config = dict(
    model='image VQ-VAE',
    dataset='regions of photos with short descriptions (Visual Genome)',
    train_examples=203450,
    image_size=32,
    crop_scale_min=1,
    horizontal_flip=True,
    bottleneck='vq',
    downsampling_factor=8,
    encoder_arch='vit',
    encoder_norm='layernorm',
    encoder_norm_position='pre',
    encoder_activation='gelu',
    encoder_mlp_ratio=2,
    encoder_head_dim=16,
    encoder_fused_qkv=False,
    encoder_bias='none',
    encoder_qk_norm=False,
    encoder_parallel_block=False,
    encoder_inner_norm=False,
    encoder_patch_size=[8, 8],
    encoder_conv_stem=False,
    encoder_layers=16,
    encoder_width=160,
    encoder_positions='learned',
    loss='mse',
    latent_channels=8,
    decoder_norm='batchnorm',
    decoder_activation='silu',
    decoder_padding_mode='reflect',
    decoder_widths=[32, 64, 64, 64],
    decoder_blocks_per_level=2,
    decoder_block='basic',
    decoder_attention=False,
    decoder_upsampling='nearest_conv',
    codebook_size=256,
    init='xavier_uniform',
    residual_init='none',
    optimizer='soap',
    beta2=0.95,
    learning_rate=0.0017,
    beta1=0.9,
    shampoo_beta=0.95,
    eps=1e-08,
    precondition_frequency=32,
    max_precond_dim=1536,
    one_sided=False,
    adamw_lr_other_params=0.001,
    cautious_weight_decay=True,
    max_steps=20500,
    batch_size=64,
    epochs=6.4,
    lr_schedule='cosine',
    final_lr_fraction=0.05,
    warmup_steps=2050,
    weight_decay=0.2,
    adamw_weight_decay_other_params=0,
)
Rows from block 0 of the decoder of a small image VQ-VAE, named by matrix and row number. Rows with one number belong to one channel. Each number is 128 + 24 x the weight over its row's rms, rounded and kept within 0 to 255. All counts start at 0. Numbers have three digits each. After the name is the row's rms in percent of the matrix's.
After each channel's rows are labels from the 100 images, of 14976, where the channel reaches its highest value: "colour at peak" is the nearest of a few named colours to the mean colour under the peak. Only what is clearly more common there than usual is listed. The data: regions of photos with short descriptions (Visual Genome). In brackets: how many of the 100.
# convs0: first 3x3 conv (decoder.mid.0.convs.0.weight, 64x64x3x3, each kernel summed), inputs 0-63
# convs1: second 3x3 conv (decoder.mid.0.convs.1.weight, 64x64x3x3, transposed, each kernel summed), outputs 0-63

convs0.35 088:114084168134155156159109131099094128093148161092136095118160157147117133136122123108163091137180133150108114088111145135136117096135122155152090106112126157118108131077149122151108123125127093
convs1.35 088:102148110163121155144166120133104111110158173088131162167157149083149134121126109102105095121107112124122136143185147158085090134136118125084147138113143105145097141166112122116115100124122138
colour at peak: pink (52)

convs0.53 101:126133084186130118098110108153155116138152144117120130130141118132099127102152108149112158114110091085131140195136132127164152127128125143122167138080092084129147137172138118121153119138145161
convs1.53 086:106091152088168112116165130163112098128127153133119099118120126124143151097093123127117137098114151157154118093144104092175114096108132153142126146135123111107097143079087149146175148097127114
colour at peak: black (67)

convs0.36 100:111074156090126144122161135126110105139159134103143174114139105134120114164121135130112101086151110112090134075161118180122117111093129100110129101165160090104114154122119143141134152147113138
convs1.36 099:131132125150131099116105108156142154100101106124094126153107118158157094117115092115103159137133074067117147108085139125097095126152135129107114121142115124151156136199121092138102129138137115
colour at peak: black (54)

convs0.47 110:109132124067116144144130118131078102134133164083121154133132148112135155127085137118114146191133125133125148140111153105132124155138116127110068118148165166145179105112133128107104103132159125
convs1.47 099:115116085149102122091156142137155137139105114119158121153195114150105133133176105178124093110078095144099130171137134150131146170116117122125106119115108100135123138121133113149095132156099128
colour at peak: pink (36)

convs0.50 104:131104135112128159150132130106103107134143114133108090126087108167157098186124112091100134131134130126113114119132126086107141118092169110135106096125151210116124126096100142106091146136128131
convs1.50 105:115140123112112092108128148102095131151109132115094086117125110092129106084142124137113062123120081182137103140098101137117088150122151158161153139147094119141112123124088112095133119154141121
colour at peak: cyan (28)

convs0.10 096:108180125118165111122121131179095122150127164121115137148106166164124131147110103113116138146138140130176148084174115170126154124171153128166098119127153111124155103105151118120147119159143103
convs1.10 094:142105111202121149099136149153126128120163183149110135119123104151141152175137182140139142140160137092123135106115069135139133121123085105125134134119128134112133120146117124141134079167107141
colour at peak: white (84)

convs0.57 093:100149119080126121116119096118109118146171128126136188141136135099081118163117143105110138111127088146093170115097118093121114156112111130111144142094116099145178163170130114109156118139141137
convs1.57 080:134110135183132121121150123118053112112122105141129134150107105129172126134145074146130136127156135150138171157161113131129176135135114136152135115129065131133158131126169134131150099114090119
colour at peak: black (58)

convs0.63 083:110161077143158142122146139106103171110107184112149140136105129115120146110120166107096112128151153146160110156141143162116114182072102116150148140087125125103166112133130127124127122099133141
convs1.63 101:132131125124114162142162156143073150133139131113148159138120190137147183166111101164133125167131122156098143143144132117134113148171121101175132142132116146147148146140163130110145102139169101
colour at peak: black (77)

convs0.54 093:090134159156144114084124116107149109144137091099120114143078165134167134166155102152096154130119142120114132157142118188152141129130123135081148135135117097115116091125145161096091129151149115
convs1.54 094:146122105125119131184144093146091131084157130193141172142116172099105112140130116119106128116152118131152163136118164114100132162099136110109119181104154119146138126096142162126110146116130139
colour at peak: brown (66); black (33)

convs0.31 086:101135130126105154150112120161139093116120158098170170117144160141190112104093160142123119116144125154154136119138132140100121169159106127178122138094124141134176126109151153174156141130134114
convs1.31 101:091121062144143098153121138107143165155132139133148135115101140146094147147137125143139111170123157122127110111156190163096142137144090120132109110152126109177104167125137132138159115102132093
colour at peak: black (76)

convs0.34 099:097142113193131136112160113145115110145125122121123086153138131108115145147117124115126139136079149152128158129161117084140146113150136112112144177095083103097143165125108133136100082141126079
convs1.34 089:148156125092118121123170138173134125136095136093179172158144114140119144172130106122150101161110099110160136083149109102113140124089153148097162146108129123098093141132121110116122111143104155
colour at peak: black (53)

convs0.15 067:174134119152109153152144119122094152123140142191105065108154112139116107113074128152154124115145154122132125122121151109127150097151104125142115104147154154109128107130124150101156160105116070
convs1.15 090:129167115117152118160107115113112128153137135103158130105146106165080131078113144135107112103167108052141135146157133152088102132176168116143141133119132102101124113131117105112126148110153138
colour at peak: pink (32)

convs0.21 119:154155121103153159114142110117135137162148152129137136137192138115127138139107160150136156159132150174153145130135146066144137133125127145125102163093143167118150121132157197115138120165121120
convs1.21 112:181134108107125173105106111081092106122149115160062099111159132148144141136117109165146151136122120100127118127120113117101132128121111122125104140106133107085117177137141136177133092092134126
colour at peak: white (56); pink (41)

convs0.4 106:111099142165147153154099163118180156153143128136139103092137118133132059141097149094131151145104137123127098148125112133149149092116143109129138088158138128162168128093100129119101163104122121
convs1.4 105:156158187153118141147122109120129148144103126111137139101122118112116086111126133120127147149140143118156165090149157102112130127194133146180108126160149176171124124119110115096128144135172150
colour at peak: cyan (31); white (25)

convs0.20 109:142176114212144123104131143137144121136143126102114108175110136112135148092159134162130172144144151136175127124163115133151164139148120133100115162113121124128118113111129147169156131143172139
convs1.20 094:159087095114150112125125173085104090126168100143129182101109143143136130145105139153109148153134149151073123125092118127142166140125167138158124091111114103165114103119104143118131106128118138
colour at peak: black (46)

convs0.19 093:147115143111107133120172137107107118118118153110132088134087136114121129149132121178114105142093155147146090117064135146120096114096093153143138091114117123116086146098142083132157139167122156
convs1.19 073:113131106134109131124163116127081176135160120111157122152123171104143160183133166130152100115140107140144151176116145106137096164127125098148129170188125148116134107114139162130141131120141106
colour at peak: black (30)

convs0.5 093:107138128115139162153124086151108147132104140158116101113113104130117072183093130121103184087114087130156133126142101102117142161116156119148084151136156097131160117124129132115120114099112149
convs1.5 092:123128086116133110116138147121113078127168088123135167134123153110173111083127132104164141146109145118151153145117113154123144136126073112134128159091100139101147201146117143132159140135147130
colour at peak: grey (72)

convs0.56 090:136087154114136164175122126149159124123167114147120104108122151137153081198095116121146164104112139144104107145110101108126168092137130104141143088148152140123146133128124138145097150121100096
convs1.56 105:122166144128168102145117095119136170145070135097109133115146102117119132096132158121139096132173145136170117104141159136087141135152168160119152094116137091098149113136092135137141138125087147
colour at peak: pink (43)

convs0.11 104:147139143148122158162094139118086113077132084143105104111083108123104141147120104147124111079099099104130149151137131116165122168170139153124122139123111100117127143105170090136136132096095110
convs1.11 083:096098109106140107117140106115118103133196149122157140166081131118160167115149141099103106132125171147169148128102128132106125117090147124079150144149108150113150127106119138165109117164112134
colour at peak: pink (39)

convs0.17 118:135167123132129135080153133143100151104134084079127150099104123136136139131122132146149078144114118086129166137185144108143110110135155141103153128123149114113147087149150187148095112121124144
convs1.17 114:115122139114152164163146150141120116134141117185111136113137171122169102180109121106153145140138171117135130118072137126120147120092107115172133094114124080121135136090144143097140125132157167
colour at peak: blue (26)

convs0.6 099:160105129102128133148102123136152136134115142208123157119201125143106102103084126121136128100106103083121138129114122146133137117110127104121119089155131125169098112111183138137148149135130109
convs1.6 083:148129144123155160141106101130116170148100075126110122135100130147118142068158166135126172137126137136089106117188151147103138114149100106125100080134144156126105148148152118126145125134118094
colour at peak: pink (50)

convs0.41 100:070107127133142182154130100137090138154145171118132148123116169107156100166075166122123140131133151139144106160126149109135134162132141123136098124139116136117139124082112146132132192129152128
convs1.41 096:145163147135140169150130116102131136137114134121111149156125100111092084135078172106150139155176150101131143168125134165105175150129129180131120135139147127143130133108118176112096124119105158
colour at peak: white (57)

convs0.38 097:121095144130123136135123159142154149124164101137091077099149126164172115118125137131119165109136145135123125112157116156126093093095181143109098132152131156112104130105121094128084167087101121
convs1.38 102:137107109165120148111164138098155163132109118125143129151123110102169126172100116097158139116123105103154119084150085101093090098131125139166141126079151130109138102125116122095110106138144172
colour at peak: cyan (32); white (28)

convs0.16 111:155070118082143146154109145141120113151086141122144150103130187119107126093094131148137152146121122143126094136113113153166129133117138144149144107169106113185136157120118113114119185121110118
convs1.16 120:123148136118154145157118109138172203107104155143111114116123167114111132131132162116149136144117153121132119130099174139154113152164135143129127108155148151172143105136143144170138183106119084
colour at peak: white (26)

convs0.23 097:108158113162122136175076125137162131179145112151086116135120175137141086138107103118128146159140136118114097175130118134139169161121127133124091101142123097119137124107089133119103115092148151
convs1.23 104:170155127131170131141149131146153132124109134143113150128147110130069132131106088157136096136148127095146115081128168114111161130101133138120149102096148160150149100187118133126103121164125176
colour at peak: cyan (45)

convs0.51 119:101171109161156119134121140084080124064092110137129113138060125124113139104151134080069126124144105098165130125112146136154131127132117135151143127144122088129118118110112119099142134121133147
convs1.51 130:109092133104114116135104105129146158145200142155197139150130119126103127129113141137154146090139133156138140144125158110148152120170112090081128137140123173149165128103139122139115151154154132
colour at peak: brown (62)

convs0.60 080:168116132115117135109128159143113115088148093147113171088156119129139127103161096129154103105099137116130136142156192120147097131159127141112077152111121140122109069099154136106130159147115124
convs1.60 128:083132101131090140114161099126150108143198109152160156146127090133111144144143150141102131094120138167149117090127137093128103113136087113096159130112097102094141144134112116104122094130158135
colour at peak: pink (68)

convs0.12 118:100097101104143128124163121113119132130124195116153139124117138097134161142120106174100130166128125131155111072089141145114100090132099107140084085121157145106151125112123122136083137141148140
convs1.12 084:134163126196074113098146136110166131122122082117149139104149141109147171110142097125157146118117134126129139162109126109136108174130129142113064116149128159146114101128147133102088142137119144
colour at peak: black (26)

convs0.55 105:160089137166098110108125126119155105128086094137160091123174125108147072116151096151123139136101126158092074115135151142125108104125123107100147132143132124124098101126102120102100099138126166
convs1.55 104:175172124105155108126119138147119109095114100111119137116127107072124159121127111097151137157146149115164120086163073131144147157149118149147118156112128122146131075143090152151153096127113129
colour at peak: black (35)

convs0.49 082:120169158145119133130137145131176155133115182137103137162102181113117143111123148101162138152144178148126091120145138124144099190119148123167128141122144122168141107142096112131093124151118133
convs1.49 081:121113135123167118116103119123142145132135136128095160139141130119133138136146133122124092079125095119113110182129092155098079163138100100080142187128125179134122119139153133126078132138154156
colour at peak: white (28); black (26)

convs0.52 088:088148126112134122117096172117057131118177136109120125147092154098109165109119107129132147140127119142159131161103173124140138152166136152100110153121116154135119094142115110148140102074145126
convs1.52 090:146175092148129118119150115103168132104142113108146136112138147121131168116154153121104159150139132139125141099147121101152108166121061107159107156113128135138117090129139142104097089158068119
colour at peak: pink (48)

convs0.32 081:145162152173166102133101133133117167126141159152050095149113151167141107156122150139118143139116136109105112161132124093122185125106126133127091115147131115116102098119093138122143122115158131
convs1.32 087:153121105087129132125137147138079082114122121122159121120114144129131171099128137143146143156107106133125094153124058100115177123150117122121108152103135155153122104148107147132136104142058151
colour at peak: pink (29)

convs0.42 094:163144148093125164127129146125098137103145114162148139099104109159150101142107145129138095136102101077109135100148113160123116107117117164136088136139174188119118112129143162155142144089094122
convs1.42 093:126175142153177129128110088161092119131135142117113097163075106113172134112117139124141136124145147151145125148136110098089097121144170147145120124100129091106106129081103136145148111131083149
colour at peak: white (61); pink (34)

convs0.61 100:111109176134119161167111134142109104072120129117138101110123130128119097120124121167135109095161160114118117099160144132148103142167150147126078189146122141106147098130107135129135139100119074
convs1.61 088:087134126079134104182091120102152114173135126137140160151135097095131148187109112094119141094150127132132140113113154166114110113120137147110141116097117079099125141087152153135123109115134113
colour at peak: pink (30)

convs0.8 112:117110128078152160117125136150092106094144152089134127134089115124139165153111167132142113134162111142142137120141151113135125092164129145145078134125179168121167126119182164132140132105148108
convs1.8 097:092152130182112115123147125102107131123138142145134146159137146097197137119117162140104138157103132141097123184171121116128083139116116144160116092142109093089099168104139121122121131112134129
colour at peak: pink (46); white (41)

convs0.1 113:060132142135125130142145117100136137169177162101132090119096132137140115188135175124119151157132142146108108136128124150146159155109090125160134127135149084143145130137097161148131088134141141
convs1.1 103:137107141185109121128084089091157137145111133139141104111104126141147111121106164152091161118137138091150127104120098143129178146143155128135093177132135172133108128132124121093124145108098172
colour at peak: black (100)

convs0.37 107:150108119182094101152134168120122150111108133123168140164128100095135122119140084118104109150125166154139084116107147156123092060125127127158117133132125103112155147118111106117104095140095114
convs1.37 082:119177140154110097115127114129135116119141103102087107065148129119136138183134073101115129121127190143112153110106132102137088114142130119112112112132136091163125109093156133124128134094142103
colour at peak: black (29)

convs0.2 093:122118113180140170121073138168082157105102119123118134114157109111102120129110102122154099127149104149165153143117153157165125136154107132127096172130146131162142093094117126114151152096139113
convs1.2 093:100127155144085112145118114118122130126149149161139137121098128142134165121117131162111126118076163170169171125144148080131110125096141150079099159131163103134157145145149131111126150137180129
colour at peak: white (52); pink (37)

convs0.28 104:122135123184127183177110127154148126132119137130130138122115139135103099116134123132120159140108130115150134177163137126175152121164148136145102179167124112153134104118113124092163175127154090
convs1.28 132:135139170112178122160135133132145136153163139132098138100156125107119114130106190127127139125190181119142119125108180150165136118160176125122138131163165116140144114139116121103107151113132121
colour at peak: white (51)

convs0.24 096:123179130131164116105123099112175145171109122111107178110126149118177116147104110132104172190154125122147136138124106135098117133144154137130141144169139140141127091135152150108157152092126121
convs1.24 096:126105136134129186113115133102118163115107084157103103091192134137090136127170106156152143124143144129111122122150157145129138083140146152167129136089137163138118108127158128141110172146113107
colour at peak: pink (33); white (32)

convs0.29 085:122143154130117133124165126151175145131104150121129109127124118142149146046136150100126130117101131129102145152136132088174124131088115137159135168113121088149118142153096119170110073146109126
convs1.29 095:140106140079145100158146124153180116074167142125146123128124117166163127113126128145104133117100129126144126112120127128106137145124162149145132125136161106161145124154155154099120159197145180
colour at peak: black (70)

convs0.33 102:134152100115159139144142128123113137105151158135123172144139154155093119111120110141154163161132116148184121134106120189111104135128114140148124126145167104142130148125190119153191102126114108
convs1.33 137:109070093170094176099154094100124130126149136160165127139123124141125155144121136204134144080163136142102131117142131137136133153150115088102109133130119131122148143120140148135127154113139166
colour at peak: pink (38)

convs0.58 093:144113141090150144161097135118090130115131104123146125067115156154087134121104121134160098106189098118183114088117146132121128167138142152092148115111100134126095124104132122098108134101123135
convs1.58 090:091149113110105136146134094121150110145135095127133111156135155124125096117171138089101151147138141195072135133126138124153093125139116085108156119098133142145138139124129104156129121098097068
colour at peak: pink (34)

convs0.30 103:132124120162144177138138121114103141109119111109114145108174124144130122125174142150114158110141160155144131122099172104152126125159127168141108215101111157123119116111113152106151129149163107
convs1.30 109:137144099117088088128129132131129063133205131116137132137162112141158122124104088144092122102119163127137098121129083116132125166116147136124117128153119074093110152121123132115141112118156154
colour at peak: pink (50); white (31)

convs0.25 084:101088140113134150143109144143142121180155140175149079136124142155156084119115120128133162144133117154097093164117083137141127127136157100120124132155115151166179128097123139141123151083135111
convs1.25 100:134142089140138125083125119120186154151087109136137136127126124098117100115154150150158141126157142150114100121097176133081081137142168144091095119128150084129115146115087116118104138110110127
colour at peak: white (38); pink (30)

convs0.22 098:112110125105130143130113099127162107112105103149126105104131150147146106137121106127133115139157168119093126115124113168095118123145118119181185110125112130129152202114081162108102162098101133
convs1.22 131:123128135136137178123138154121219121127097112131126124090134167120137093129103125113144145134125084112160116082119163145125129115140159149134111129154161141158149142157130109141121177120164124
colour at peak: brown (60); black (28)

convs0.14 122:118172128079152132158112119138127172120119130114138164108133160137079142125096116132114131116152110127151119101162169144132170141137135148137090183155140101111128114125203113112138128141118113
convs1.14 093:105092125114105152147136125159143146146147149155125135104176143175121124144155147166125147106109146127083090158139141171160125099127147074143160099165122116159154125127171122157145125128139118
colour at peak: pink (37); white (25)

convs0.39 117:118080129046124121107119105129152106116137116134123123096145132124149137133137152132147123097134144136087114116164131180068071133113140134142135120145151078128131169132101135117104130139119151
convs1.39 108:111137149129134106110127153119150146134108068118153083125110140132159134124162094108119152116136093087124130095137134121106096115170121101116135112114116181089158118165155084133121090123153094
colour at peak: black (56)

convs0.62 096:098119133103126129084124143138096135112075089074164149118117184135131130150131196112113124137146113163130127119143153106112122159137123133163144131101124112160155095121143124087120132138099104
convs1.62 079:107096121098126151172117143115146110172104129158099131107134133177123115165123147099175128140098113172104130160114135142162085118096111124122139112117122149141145126116168078134155113167134101
colour at peak: black (62)